Weights of a small CTC audio transcriber.
Data: trained on short read English sentences (LibriTTS-R), 26041 training examples, 129.8 epochs.
Rows from block 3, named by matrix and row number. Rows with one number belong to one attention dimension. Each number is 128 + 24 x the weight over its row's rms, rounded and kept within 0 to 255. All counts start at 0. Numbers have three digits each. After the name is the row's rms in percent of the matrix's.
# q: attention query, key and value (stacked) (model.blocks.3.attn.qkv.weight, 576x192, the q third), inputs 128-191
# k: attention query, key and value (stacked) (model.blocks.3.attn.qkv.weight, 576x192, the k third), inputs 128-191
q.115 091:132133131106106135117102097075115148147163124082148133167102112168161112127172129126136128127101150114105113163118113124134131134127107130105139122131141086151143146139123132171112135110128113
q.116 111:114144102124116084163147133109154091119085146156114175128139121146127129133131056141173130162121147129126095155090117107108093143138116123188109131103137147135129153187119132155080140128141182
q.117 107:168152122105130104096077087153137115164124091147117138126132141118088130084156108133123112142164108151159131091092161135115127103079073138107110127130116133131142187130153167113165126133107140
q.118 103:102108120116128137137149086137108142118159167114169126153085081151142159130140129086149173110119100087138128094113123140092103134173103166125107157131155132129148169144119190112136112134107082
q.119 109:117102166153146131103129132107143097116117156131085182129129136127137109090179143103109098134138148089149135146079117141100117152110131110108136123116141090144115096149128134109117154172099130
q.120 096:078142150109116134174159134128117158098128131128078157117116117105116126128118160131141129136096106117118140079100138099132087148131133142099111155135124101125127118152107133105126119144103139
q.121 084:149113149128137133152174120118151115117172112109151102129138145137114117120149090153063162109095135112121115142102108127164125159135120117108148129136105124123138152122127132132130092178141141
q.122 086:121118163135110107124141109159123097106194125178130104119145147131126081120091093134093086124102141090139156153114122135117116143133151133122137112131126136116117137114142114119157081105123095
q.123 086:156138143137124126117108169133126146103162154128124132102152094160117133132070106109170090138125103138089143146170118150109095168098163096104129087099126109097120128087120115135104120139169150
q.124 106:113117130125135125136165112094120108136118152130125166130175107153108142106105149157103154136129128125151116173130129132156150102152099140106154091083175152110091067119125101109118126124109139
q.125 107:137120133101089089127121110103144160084103122124144151123145131138132121112182169099107142161157135138122162156164208133143103102098097164116136116131136098161133151127110100132127090113137155
q.126 098:129110101090122107154093140121138099171142094123104114147121111147133104087119159129145147155126156136165129131144167120120130096121137133160134146074128128120128134143150079126112140155139123
q.127 112:166116146097123115161175052139148158127159117147100148150142100148128128102129092106103143102116119150090092172113137117105129135150145168104108072101129121133115120151142147093163143081110124
q.128 088:099103111139146105145134128135154137150133158161102165168098110125121108146111132126160099108131124108147170117084099120105140173143155087123114086112141148084124130137183121146138129121107126
q.129 083:192124173171092107135115114104165146137112091150144118122129131148124131141137125132140092118114155140075188117124123095103123140146144131142106137102111075143104124115112163159121140111112115
q.130 076:137142130126115158088149131084127162112174153122096110156104089145121139148190118090106151109157106133123120159173161122129158117159135140114131127120154143124135150123095132097110130095059131
q.131 081:115133073106120149120108129132118147141145098139112132089146099172150130151098158157166112123162122154143106130114155125119153089149105172073106163147143129135125094143120131158092134161176109
q.132 101:106164063142116140072170128141138138121140135113121143105105126104125112095134123109118074107152110121166131146134121140100160152115099109139124075122142128155158153123155124129101144086117099
q.133 105:105157108121108124150109128103137093141131150109109129128065130115128097143144186100150112165114136083134104157107115155131077111175098113113124090142089167124091112161123129145134148145144115
q.134 105:132143094130119111113125134122111143114144101121154126128141138077160131088103103118138130097115164089100104162189109090134115084105117152128162127129115128141116125134100091160146112154177184
q.135 103:130138115102165104131140135117099139132131104090154127125161110090119093130140099178150135137140121128125160109075095125132145139133147122116126135139164106155179132116126142079121143137144139
q.136 078:131145150105125169119112119133104183151157150124116098100112094120071091149137112152171141108093091135078117122143133154114092128120113112103179137144133117114188121150153089169119091121114125
q.137 079:126126100154103154177107112133128097160128161099150102141116122126110134119145109163107085158110118147184128073148098098143133155119177127112134141133117101124121142118193120104152121134131142
q.138 096:120139105129117153093128131153119151136169137130121129107145117142131132130112167117072143167173135136138093118140144121116110152095123105084135151097093152168133115117100166138106155150129124
q.139 083:124124127150224139134151151083157144129142131132112105139175100123151120142152120130124136160171077128126121110135163127146098149129088149072119112121177111132089096144154120121121077109109129
q.140 103:126133116135111146105168122095125143123153140150157097127141116109132094104094100165106157115124176159060131128106105135149113184140136136103140113107148105071101149114181119107123129115131121
q.141 100:128092120124179108150115101138143141129109135117072160112128116152114149134072128133090115136133127159137178111089160140153095092131147178111121158136129140085143140127121124142149120110123116
q.142 098:150116133142128113135106146194143106153097134127153144149120132103120151136123108159142105129172119069142154104101105138111103124107113098122117149139102122079142158099118141143142154139121157
q.143 097:139096145163131131160151158146138115188146119092134127123138091101078126122138111109127109177126113128163129169114125085143146141124113127100108080113091142112188175162134131090156152172139129
q.144 101:153087118096148158153106093122153107092133123146069151145142133124145127112096123187120131146148095136117146110151084101094148093129131162117104158117119139130157156137090119121155129138116098
q.145 087:110113143126121161143115123131123139136113142114137138148091154147122074100158176159145128165095137095155087083130124126109129112087135143108113187152134135090139149107095115130127144157120139
q.146 083:129135124124187109119095133075126116119081144140130088155141155143141149183132115167082152148152122141134143140142119120127131182133088150123163123126116125124118130159146133128125112110147140
q.147 094:099130142132136139112162107157151131136109163109142104102110110094152169155167123158134144160147150142159150100093090131125099121143146133119112094160116125138132128140148120128108149139141139
q.148 106:149102150138129105146144127127150100147178120091124120131107122116123132163155112113083179154112164053098138124190151135142139130117109108084130093117143163094124106107134112135128137138142112
q.149 109:114131158105114133152153135083136145142173152149136126166124173169137142166112150097140141123139120161091154124147093121156107127120139170082115099083118109138117150104093160108143137095146130
q.150 112:138081126147160098149132132088134088059138127148137128089167095136121113100135116126118138142094119149137111122164092159141129111099152114134111109114138115155137148123083139103093124152074158
q.151 106:138101099128160144139079101113128156139118113167126132102161096106094118132117112155118120124140095157150115136128125105112096109125167154152155146111099114134140167151136098150114098112159110
q.152 101:158165090123143148107140093130132115158112143157178131142135097120127155106134136153134153104127090102103127145113152098131179135105051107140101135158112115143143107138111129140113164136129108
q.153 090:140131130145130087108178157124071092133144089128090139134116093171146093124122069141097147168098124163084101116113120143128119122158139149152111099148126111145147157141160087161131122154141134
q.154 095:112147134089098115113140135149134153137120144143133133076137092067110098139115153131130169132109179108129115123142150135087112140136059133121119166141140155118095141178137127126114160138092144
q.155 090:136118119131130122181149144138131169126109158175158144134113090086147109125107083112106141118129141133103136149108146140123125122162111156163172148118112139126149115172122142125131132122080140
q.156 110:136163131135148113123117114163133073090156137090090165133126131120109197090111128082133120066161147143119141135145148161145139092145144093142157137130105122112143122137141119163080067131132104
q.157 096:102118109127122153153113155112141141117145154076140117158166144114168152139122088120132073153126108120105106080170173109076124130127073122114162160149141113113154151149165149111128131100133152
q.158 107:113153122125076144107154143099103125185146132128122132138143123121141120111124166107150143166123154079095113105088107122099142108151105138161125113105165132129195136146128155151114126084091129
q.159 105:140139135106133138141144132145119118134128112123126122144086144112109186151093125137181151108130146146150092114124108092127110082111145118110147123125100175144107106130147131100126143134170138
q.160 078:140139123154153122120123127155133141110124111157138110180145118103159153134105137118082137163158081136132094138146141146124123152121102123145132116141153116155115075118108108106095153075150093
q.161 064:099161125151136174133145107166187154156097116101143142143125145110130133149090125129112124123103122104141148144141119121116090152177191155148170101136149079111110139124168144120110114114117105
k.115 088:125069134126089145112152154096162097127087128116155110154138160087123134175120116118156132099139143069101144115147120109124126125152147140150143132130177095107157104162188117122096115077122116
k.116 105:133170160145162084083125122117103112122119129160112144134093121165124085103100108134083110089132145119113142110124158132138136164114115121138136119121144148106094094162155151146117101122133124
k.117 104:167107141123079146096121086118140152121133093146104147099146122100131144109115145164119111151147139151105141146142155119131077134103174166077138142148116081144114131165187119161138118093143094
k.118 100:081089134148072169145104129096126141126137138142116137128128124097134156110158098141071116122095146109127132121115139158108107129142096103124137105123141143119132141096170121145122133142136097
k.119 100:104110129129136143135112084089120115115132114109134126145151117103064141148154141143132150112154104119137098155099141123143136157150127152107132122118132100125119138110127143111133147156086109
k.120 094:112080195177167083125123141126127099138129128130122107124141157166098084115184121099153131170144126118121146149101157152132122137154167103072171144154111169117111130137130126140121133112087134
k.121 099:140140142112142137102137120121115127159116121194081127079145117132107113121150114143101144118111144073137141128095139150177105144135125177140149164124119093155120142126110113105140172138142119
k.122 093:087137143116115141148114079154121145128150105100128134156126109093130092110144124094145159137102126163153106119127112125164162131110154128131115071129143108164087096123145124139164115119128153
k.123 093:165111125123099187147163136150170116108122140126111166157098130135122135129155091154119136132166154134155137134104111142097145105177162116142140059115116112098178125123130110148142123116114150
k.124 109:118144123068087136131147108161149133109107099147124111122181110147109145183109177142122133129145150139149119155115067143156119125163154122111127144137096180118160105127098098127132146123109141
k.125 108:132121130118126148135122159138088125125157095108147106137133136127100108128136135143117146120113167147169137075157154114127141134110104132129173115128104128142152079161145098126156127110091120
k.126 096:116160157180138087119108121132160145125090130100105124133138141085122139159125145134133117146091157124092151109110079092101105147139154174111111136158102087129122122131137094152129114102112102
k.127 101:100154100127139121162076117143126111122126177162132126104164113084094139132123100049151117136116130130137141138112154069118143104111152100149148135146143132122143094102080070122165136093110089
k.128 097:139112161118109133135141118103165166151118136137144094093093108112129103103143108127146191110112147122107082148117151148122109127143109136132108141120100125128162125133192135156099139164172099
k.129 090:174126123111116114106112172144146110143152105143132083112122114146180112110124163129162131131145115096133164156116109156195156144140100115098100136136139116114124144133139171103107119142114161
k.130 092:115164123111092124096109136158163111124127130118116158109101121107143151108124150135128117156093160121136091145111162095144133153182090138167096161141105155143112084115137121162130107114150112
k.131 091:152143159095127124103154109151079117143142127138104160115158133131093138139152133114135130127131133143169113155155094139140092091134110125111115172125140107161119079107137113098123144142143121
k.132 099:143103132140096143158174141100136109074139108119137152145137159151147156140162168163142169120078101112103094126125113147113103118132123111128129129104110124151135140155183157140136145174094110
k.133 101:136115092112139139137135131133124139121112164076131064122163124096145138100167091093142152093128105150114133149073121138159122145137162120136199083114132106177143104123140128127134135145162096
k.134 106:097112152120163157113132148085121124115130168086160127144121123134134127156151157136120071151103115162123120093150114137098118130185109140139122082140072124143084132141110115126125116131154153
k.135 098:111136196141114107178129119109152138113160089124116097127156100109101109136144132148116153105094117122127140106106145145103127142142113132169144139129100132117122140141130133128172154101111092
k.136 085:139129130128100101132099152106110120093133108121174126103144121116136145158137127094124153090122106162095140178097121111148069158085189129134168114125134101152138109103140127133138122149178098
k.137 098:101148129134142137147093129120110158137107151119133103138137143090115151127092162087119153138138145120133103111110141113121123175082110169103111145152101149126107188158136145183112138131130158
k.138 093:094128115088141143125129126109088150114119130180111128150168102180127156162142137155181154121136122108131088128084167145105116156109123112120099163127111102122154132124158117111116111154137128
k.139 096:111165116110139108141144117135097082136151117178121130114104132118135114103101114147127130128108088145169105120138084148156088093118147129125084170118134113101113147179136179133119128154121102
k.140 097:144111169091127121134146169147144123109144130120110132114139110160143143095161118086156122135148085112134153107117122140099139138132160096117135149141078143167150083112162136117092140115135127
k.141 098:155116130133127147155106139131125176121097077166145165088083151109130148124145145134085120115155156102155117137108141126114133101113125116139155120156108150174151141106116157111133144142103137
k.142 100:134082158135128132134125168145126128103157132106104204152101132127091119136149104120101093117118106131111103174142124147170167118109070117127103139138171129100173123122128146098102136091131098
k.143 099:128146109134137137128130141153127154127139112118142143131104132100107135148113128132097121126132155136085137182146138141125146083126115099132115159123088128112152164125132160176111107157139090
k.144 098:097149105135154129118129136154188132107109144160098152164104131167096137112146118139095142151105150146110164156128157192130083138150115183091101141138105090108129182109133144155156135164141119
k.145 099:116076134127134168171104106092136124124114138130104100097111125105108127103158113114131129136126177114144154175114128188120127139096139115106103141099146146108146163199142138122125176099123127
k.146 090:113160122142120117101128120142102168138115146101165158140125160197128125139127112109146125105140120111134104134138122118155149121104123121164110114123086166092102127120138121120164154147132155
k.147 104:111117145171092149106143153176143133185125111102118145128098137127169139127136160111149108137134126152086135131122122111139118107141127135130134110120089076129120080157151128110124148136162124
k.148 109:123122146092102121130134139171145111113142083120145139133122138176124128083115141111125122124160181124175143120174144112177134186097154147151138093178149146152174129128125150095132092134176067
k.149 102:142098140117150142115115145110139113154122099150116151120103162120166079153100150154107130100121144085089131147104133129188103145148155158102071136104130171139158162114141112126172124108121115
k.150 113:124093146086151100110094124133113103127107198190139124123078161148130130116134182146150116138147173081155123108090098131165140107107143159124145143164119105095106147072107091110120143094097128
k.151 103:126126148141142141117093078094089143094119131157081116084198119134154106141084150092124113097112077142147158090139110139112148171158119112167160143142098092115123152142081130116152138134132117
k.152 097:073126070145127136142161094117111123113132095103105122139131195131108132091141142135088117163167110146136102076119169136127160128123127153129122121129144132092126120125125136143158118165150117
k.153 097:098133120140169121163150080134164116126114117134136100103120166133156194156108137101129114105171121094152144119091161137095104129134138157092109105121117132136152132127167142101127162097090141
k.154 098:119141117079075107113183139115107165157111149143107098113143156136092129113115141170170102104147127098148137148115157158153119112121146154080142108145132122187108154112103131147145165149139113
k.155 097:139094155101100154162150114101167103134097108121154121162123139143128115118110122133094137127107092122135146136166113137130088087104151130112164096122152124095135174163105080119125137091102155
k.156 101:119115120141097102174129121122113166104148079136123105121101128105125140137119150146133150138127137146146090123100125080147113104150080143088127098158101120143102136133149065167149159135132144
k.157 105:113144132107144153134113102133141160121131123134150127150092145125139081140096158134128123137097087134126124109124156100159161115180073113135106130089149144146120109138134105128137144168171127
k.158 098:105126096160154121190115137078086142091110136077119102162125121098160155097082133184122102134130126120150138122132157174119095145116165133145148142188127105109116118095181131125125147142117101
k.159 110:155099120140140137140090105162131116180166116111158122094116138146163138168177149151116123122168081109127135132130151119104091130158126127125125106138075128158126098123132148100093126161143116
k.160 068:154134133139142161127134130111138131105153135122144131109110138081159134162127156130177126149096182130119160120118102092103115096131113111133112080116120167110077111127114127093131072119108150
k.161 078:152094086112132146052123086139139205145156080141162144127116114122158111129125130120110127117125135157168097120137155143121155103114123089119109117145115071165140114143107149162105125096127123