{"hop_length": 160, "input": "log_mel", "norm": "layernorm", "norm_position": "pre", "fused_qkv": true, "qk_norm": false, "parallel_block": false, "width": 192, "residual_init": "none", "muon_scale": "match_rms_adamw", "adamw_lr_other_params": 0.0028, "lr_schedule": "cosine", "warmup_steps": 660}
Rows from block 3, named by matrix and row number. Rows with one number belong to one attention dimension. Each number is 128 + 32 x the weight over its row's rms, rounded and kept within 0 to 255. All counts start at 0. Numbers have three digits each. After the name is the row's rms in percent of the matrix's.
# v: attention query, key and value (stacked) (model.blocks.3.attn.qkv.weight, 576x192, the v third), inputs 0-63
# proj: attention output (model.blocks.3.attn.proj.weight, 192x192, transposed), outputs 0-63
v.89 099:099146123120131089112147164160195123166148125111119150112125126044148131086165088121152165165122168157109182080142074105133112180139162076086186148093125156119165130161158148176129118073115140
v.90 092:132134058183168164166114136101126140153163112109120130109057147145131132153091097176122088114088104132113127084164094112098149087162100184078156116079101193137098143171075156095140128149129193
v.91 098:098129156151127150128125093201065079167101163079127129121084120133077053112159136115114183135148126120124084082044088151151106111163102153183134143060140126125119115146137118083191097114108149
v.92 100:099152122093157119172097157113119102176095165147133133122138118101053201106087053033173154117074130076106125105121124160121089102111130147141172111140156128112082075171099105118160162134129117
v.93 104:112131067148114120143122099145129114166136108189151088178123187114116105110128129172142145072114144111132136173157105101109131100119093104102137155099121158070156157121159143074100166157094111
v.94 092:142109171124131115140105135054109087096126094076113108141145066152091159147160138112147126136099125112161135130073151090135147137120113129114094113083095142171129138146114126153110156194152141
v.95 092:170141075149157134102108087147075111135132164169152116085031146108115134110158148074123107149131142154097120193125141149091076093118180140179165103206119114163152125111109153187085136129135147
v.96 106:145173137165147138126103151152089167094078151149103147126167135078114191160120183166107126178152101076105138140072156164122048125210121131133173144147169120139138081105133070130151157121147115
v.97 099:122105054137125142185164110094191102124129144159166106144146148091108061133077126123079135128130124118126170120121069108171159157136071187103135158203078131120079150185071062141162111082115085
v.98 101:150145115124115110163155149061147127164159148114149146093102143130162127106106198155087144151168072064168180108140183123150121143112141162109125110160204110125106162114106197089128166091120098
v.99 096:129115163092173185148146145183085146121133092163074146120167155078130197105152086094107173117085169140119126079123075122129104058162097107090129158128089159103117168178182096136041139099092099
v.100 106:135166128149107188126123170091101146097185161137136166096166118031154171110102188129148147095163148081174125152102137051180143161063170128122144092174163080116124093051143073123089120124146121
v.101 102:119116129112134101122170186104094147093164121128119085169098111162125167116141076110168093110213122171104171085110127172195157115131191096080133147127147128100095134091128138115133142124127063
v.102 094:099078156097169120127134157106078126115102109103111069163146131160108138166179136104116095126142100204090183102117091064166071107105096117146099168166127112132119092142114115121090082128043142
v.103 089:135143156135096166115139171139138115108165168128202124136130137063138085149098141191150150094086155112114216097153118189206091165131065109121145179130139128192130177167113100129114146180120159
v.104 096:115103174134111134136143096199135107087079145151101138084129132135106115128189165129146171151113185186165175033040090129110095123147133155157058132179143133158119122100164218115168127097108126
v.105 102:163164137117139169092145183172091137167145114094136132167119135144158149103121131125078104122095095073135095171056056034126105128135157114104139140155153150172087100153139105187148160204141173
v.106 094:100107143179160098095126128141080155160166101124137110113119154219108124165080107077081115134162171095141114187167125129141179098142092149136134123127062126142103113119096133139091134142154138
v.107 098:130090131149130076099119156144153107149154062114119138100118104157102146134078076161118110080084195091150143174177070100105097156137107115140145128108141096134112123109135120148064169122074085
v.108 095:150105116124125098127164105115155130094080142067120123168103112176164113079148101116128102138099163139151156113135089077149044100130144173111143087178083136077153135102148128138074109115055105
v.109 101:112089097182167130100114177120082131167097140184144095136075158119120147119137138110128120119097070161079175109130160139129109150168103093150122113096098171114127112094125114134121070161093148
v.110 101:121203184104150130085098136138170141096099055142142145152120142178091105113102141168104123144122140125146136133140135084159101100156130136048142093090100109100162139112146098126141179161061106
v.111 094:142116124132084119156112146155128166098121118122143118195171180138135133144108155129059099116150177106086119173083122129131170146117166095171120171144128186115168086131090101075103119094024134
v.112 099:115204108128094101130124156104134105048133139123079144108158175093155122136165144128099128100157087133102094151145123143117128094030161122176105125076115198090081126124101105180108137135105189
v.113 110:132115168144104129076129144098121162115151122157146142106140161184101113054112158119106120062155087128138075162140152148073167134142102116111212098107158127200107108181089092160090155137176110
v.114 099:123058112095196106162174180126133140084120127061117073193113201127151130121121154195122129065132159153152115152111150126200136148082106143133083106123103155125118079142104130165138106115159137
v.115 107:126139154116163174080121134179125097116148125142108164034099119104161120116169112116076134109195095122116138149164103153110162121151116120133071172104096176057157092205104139137167122141176058
v.116 102:116156133150132129149130102164144162123142130122171105130109128147173105164092087111117125137130100139194143089149129118089121110123157110152157130134146094143097152141123158089130128125194144
v.117 098:171154195134111082095170127125123085120105114093138071137119178104113168107169136106130170099137101157105127111130107113130064107154150118103161168157091074175096180117116129152149089135112152
v.118 097:125155175157145159129085139121140063057153124095194119124148160188143123076122166112117094116107143161144132126127115163084157138156125118081153077137179112145102157110121095132091193137145121
v.119 096:242153174148132169147130171124166125125106072119117132178131107114145078131108087179164127126077112155149093151094126146128160107137116133098082130147121100150182131138139154147219209162137142
v.120 099:056107161111154140096129117105113099182128157100145099113109113127128113086189203129140113083097088163175141124109173160119148110068072120128187128103093148098156116139153116108141098013139177
v.121 102:131111134129138140179116123046120115139120150105129117179107190112097162073139135110157154168146067150146141109120138133110146090160085146076174100115187088078145141090093162154163140167132136
v.122 101:120129125095167105147090118134112120063088098137101152104128096104121096087103084168154118130151095127131095147086086180095107140138141110171155192201142150103124165132223065108058166139197140
v.123 095:075152107128181135150117119102153066139172155095092133165157138102105102046075121148129200159183120062127061114145156086144122139093122165079112051184168091112112123112132143115110195112147158
v.124 099:138162156144179083134159114207114157119125134075132117095118164140124092098167107124125088119133138193140107143081102131122120197149176109125107163102162135132129163142101106105167124111098164
v.125 102:115117106098153068155098153140117146139070113157136122059197120118111100113157153163112116140116170181122151160098127132208148151119127110114128128104120139104154082081091119117166167143161129
v.126 101:158100089113140105121092094190106148153119130149136110142152101127096176079078136055149108134149176084110140185129149154153110056138128182170067099068090136103106113122157176155121144159109144
v.127 094:146106127156049152095098132108147103124150108125159193128158152137140113117106165133125119121197122087127145112161112096128122140128073137180112138200174118078139107098126134081081127147076184
v.128 105:124131134144106113175147105128163140139129143113089114133113148099070177120183093152136137113159147088082144117127101119135171156173145068164122131178068084114167124128167128106155106097132053
v.129 099:152103154109091108143096128161116172071167076159097154134113118154179098087107113160153123127104149135061087126160122099158178101095111125151117169064115097120085111104131109180119127093123098
v.130 101:146165172088123137108166146150056156059112123162121122091085100071110069153145089091137115112140087129119124127154067095102186140136105145107168169153103130147047152066159114093158199154073118
v.131 110:149106115109101121173168125118164118123206124131109148202146090107068089080128197162107105062081121124142167147111089146113121145136141179148152096167112109106134120184124119169071137158123084
v.132 105:129126129067162102080111165185137126155136090130127191066111186126104148097161097152114163218134132151129171128080150173189108143109102100125136138158131148151069125085133156164152121067088108
v.133 112:126072129170054180123074114100111150159134111149099123174172170131098136142158149101088168164101143110060088132143089193125162166094107119060151134138145177118202153104170085122152103117144121
v.134 111:101146158099130121111109138116116130178142117128139122117124176108064117139145125107175077102102107161055160157167121161120072161112161137096148137083088130152088157068152127125118163164131174
proj.89 102:155098130108129078175157102105157120076139112108070187150108134153057064164120174104097084052118062096143089145118224155170091142145077124131125179140139127204136125163095151058138148108094165
proj.90 100:138126126120133135154137137160105093141073172111131103159199163141130080129133108059114116107155117067175161205062168153141130117094140130158111133165179099095112120139164136065145153125089088
proj.91 095:105120123072155128105109138117159151151110077156096165162121136092141097124112051165141104199088107108123213148180125098062089145106086131141099104119143110138171085124184131157163148118147160
proj.92 098:109099112167137147091144110145093114075150173130134121115144084132183118117184134169146099117156169182072126141137140071113187170100136154120111138095089190101175143161133143175122155144110093
proj.93 096:143173178148116105140145157066132099150123173068085125128141105150135205113123107103177093109117115165155089114101150143165090114060127142080146178092116104174072098135149135147139107146133101
proj.94 099:166136105124127160139106181144095127108140230212124122151129180111143150130089115152062150093099144131133138133120153170128126090141070077131166163145117096124106101166164075156107153119180132
proj.95 092:124132192131107105122162154149136068129177109129128115150148101154127131072125069119064151129148190085107111101168131124142110193098138118081146170062173158100148147103111099109145104171151129
proj.96 099:089104134092080172109167101181103067147102127135108157140110107133130080063191097087165127067107137176070124096108141133111154086069121140114090133155075142090074187147153192112103109078138116
proj.97 098:150130138117165144167110136155143084123157156078138147123089097109126142151134080163143111147129135164117114139117157128099112091205118090113099079093146142127144142087124115107102130125081172
proj.98 100:094191174129166111093114095150122119104088099121171096147159122131089180137147113136198160092101128161101093194106095145111144127157114136153104126127052169120133128130122133091113134158086066
proj.99 095:121104167132158079152197129187172073154129164103100094145119045142126083109141155154159117184135131141164131188090162178132128136125098126151162061110119112151132100104096119146198064121071203
proj.100 100:146127131131154086200187116209149113160108096084124131194161132191137114123108120095139166143132204154057135137088118139141127084105144110145125140095112129098113157168121157100097152116113112
proj.101 104:142085092159139070117099129126126120122097122121124136091179159157168107180116167227152169099085115130156154200100131112111077144099060106129156092159068075139120097122183175136149065177134159
proj.102 094:152118137183147154152157101155132090151183142114081099087122092042089127123177177176132093173188165135148064139049174116127132105118106174175153125109072116150150131130105073105104132174183144
proj.103 097:112092153144166102198151082128073127121056125146164142156139099106172127120146107126085108075107120123141116130113130090094166197117102135125153089158095123147169110109091069136165126115143135
proj.104 096:150149131125115060161157151098121166203085134064189170113114090122099162169110081080139122107142091049097149190104142073155179122153145083155193149107086096054079105162140103083132139146152160
proj.105 097:126078112074200144122114103123137124129101169173143139150088089134097180139162113135129130136156113140115131060129194131176137169083165115120126181171151155100119100065120118139100142068132111
proj.106 095:156200066155086090115177108085170112088134147145154079134128077089149149105066136207157109149127080143128142140114119176105128123125178145149101121047181101066128175144107154124143139125127135
proj.107 099:128166162100145201159091162128103133074152175096096120095129064138197106191143123137135112134163125107141133098113135116061147090123135061109125120164152186150092130152111131175148104101151096
proj.108 094:096198113079108096087135107161123130182186157174117154100122156090174120149136119151154095188100108126119106152124138167137141171120084121157123134127189120110142159069114113121123101135211140
proj.109 097:175101228060110125170104116160154155127160109085103150122126110157164122139111177137141130123154153127176094091171140117139165096109083231133123152151117117086127138059169184175129115112097157
proj.110 101:081026120154143125056082169122126181109155181179099103139105086108126160138146119122160126107106166137122125076093104097091162126116174111137079127158181140122177123128095130172105105037130149
proj.111 095:074137124108121161106159106141130139108123179089066102072078070136080122076136175171106118102097095142142070126173118178193083120123113163062096096141146169147113176179143109125166084134246167
proj.112 091:192107101116117084120080162101090096167127154130171174128122114121113144119102152139180171115177118097176156158097159111174167198146123132134151158139133075150145154100134175087149164132112036
proj.113 106:059130124131148168110117099128106082135172070133152167128129126079143105149131125081117162150110233107144198161098154094119081189125124140150107131071098144073138151035113185150146116181168122
proj.114 098:148162133142132141094121119119174120171165103180147153129092091133094107140103079144126104137155066130058107161196120119074198129147101130120211193126163114102076190113128170100057137104084103
proj.115 100:095138165100127132175168124139107176072118108102111125194102141114086133090127162172131143048094155146110040183141145116153096112108122156098181165155157116108105178072134123166106134062109111
proj.116 104:136047133135191167076131133071072075101140108195084108122131113143124096080162170156171120195091177132101106170195145175117130161131161114118169109121187094090152112128127148147066148122077078
proj.117 100:091120111123184106117110134154134150145112151163152137126096157106137157137095062187079078133151117098119088144134099161155140135114062181111194078138127123083111148181144084122130124126061145
proj.118 102:128083129155088082123091158133127144154121148161056166115097137154050098160156135161176113216081166111147131095132199098120137069090085095152148154123102125156095108119155180128102109123128111
proj.119 098:118080099070113111181076100108155116155179165089106228101177123153124113138088110133084074136121111119124108115154085099123115093100150167163190118104146157132108131158168135166061075099128130
proj.120 102:168136113155201132144121115131134078117123075152106173092121146143093168164106083177135104173176073135132032137156118140081117135149148109140088069165132159138090128128097136147119190187179147
proj.121 103:115083129134095107090151160150185110120146160101128137090159160121130148135072107173152172084172160125110155114120115170147184146067105093081106114111102147148068114125098086152122127106121145
proj.122 107:163115141161112112112133081147165134181113140090090165181094112153073158101112122113073117083131172118161143085132148168168123089101121158092109062068158050110147125122101174131151152170130084
proj.123 100:125103144073081103074098178143176175140086104140206148114054102145163112140150159059184081147090117150107155148145111119132133153117107139190153111129128132138190158121178123162114134173087113
proj.124 099:095055132117124141113099079128136107127109132172123173082108126180177186126097194104102138138111193141131169098150117122174069101112158115087126183152115135093046105180113098096083137095120102
proj.125 099:087164167139150156087152139134119099128169168060118097196104104151067126099123123109163156130154132146106111134095160082086179160115119173168132100180135169163110045127161154171067099182124109
proj.126 102:101143146102077152092124105124156102119104099087097127101084120167135109148179109169112149162083081146106088111116127117107092114147088106095143080160156078151210109107166097084061113139167106
proj.127 102:170119127110113130138139136193120117139069127134115072142128185129168123153124117154145082110079118179132104134103102135141177125140189120104158101134125082112107166183102164223147107096163149
proj.128 102:128117119113083104135077119127185163089091131115194142119122150107118095097104156091152124156081127158142132065082128128094184113152164157114147096087173168113112121124099186102133179161129139
proj.129 097:140042090125139164129151187122063108131074091156094140137109107121139188167093165120133149158142094171127076108173071103141079099109124105125150127145053127139104174095136164164129108200094116
proj.130 102:154116121162143082099164121104116129149158100092081123179162117158160204132138110106143100150098112176070152136136140133172132136157052136141123093172171139133118099131100128186097074151111147
proj.131 108:151125192121170168124081143110077174122125078081117182098064131114138126100125071099099132159134119157101147091119160107109140131122107084151148137136205152131114186087130155108123127160154111
proj.132 101:133144104137186117149129161105096161090180102184188102091098129148113134106108171134066137127176150138230154167165118063106092125135100162116142118083166127119165080140094094071139145117123163
proj.133 107:155146150099157105167086116099150089124156115140125102109074120158122136139172110115140085091115114173170156119108104178099097126125112115184105142126120120071138136195120083109192107138123119
proj.134 106:171166105095137166138170088157127138136126164123123129135150175135168124090116120136114115109148135148124166101147084085131129135144143121212126118164108128137114097129107166117152110069063096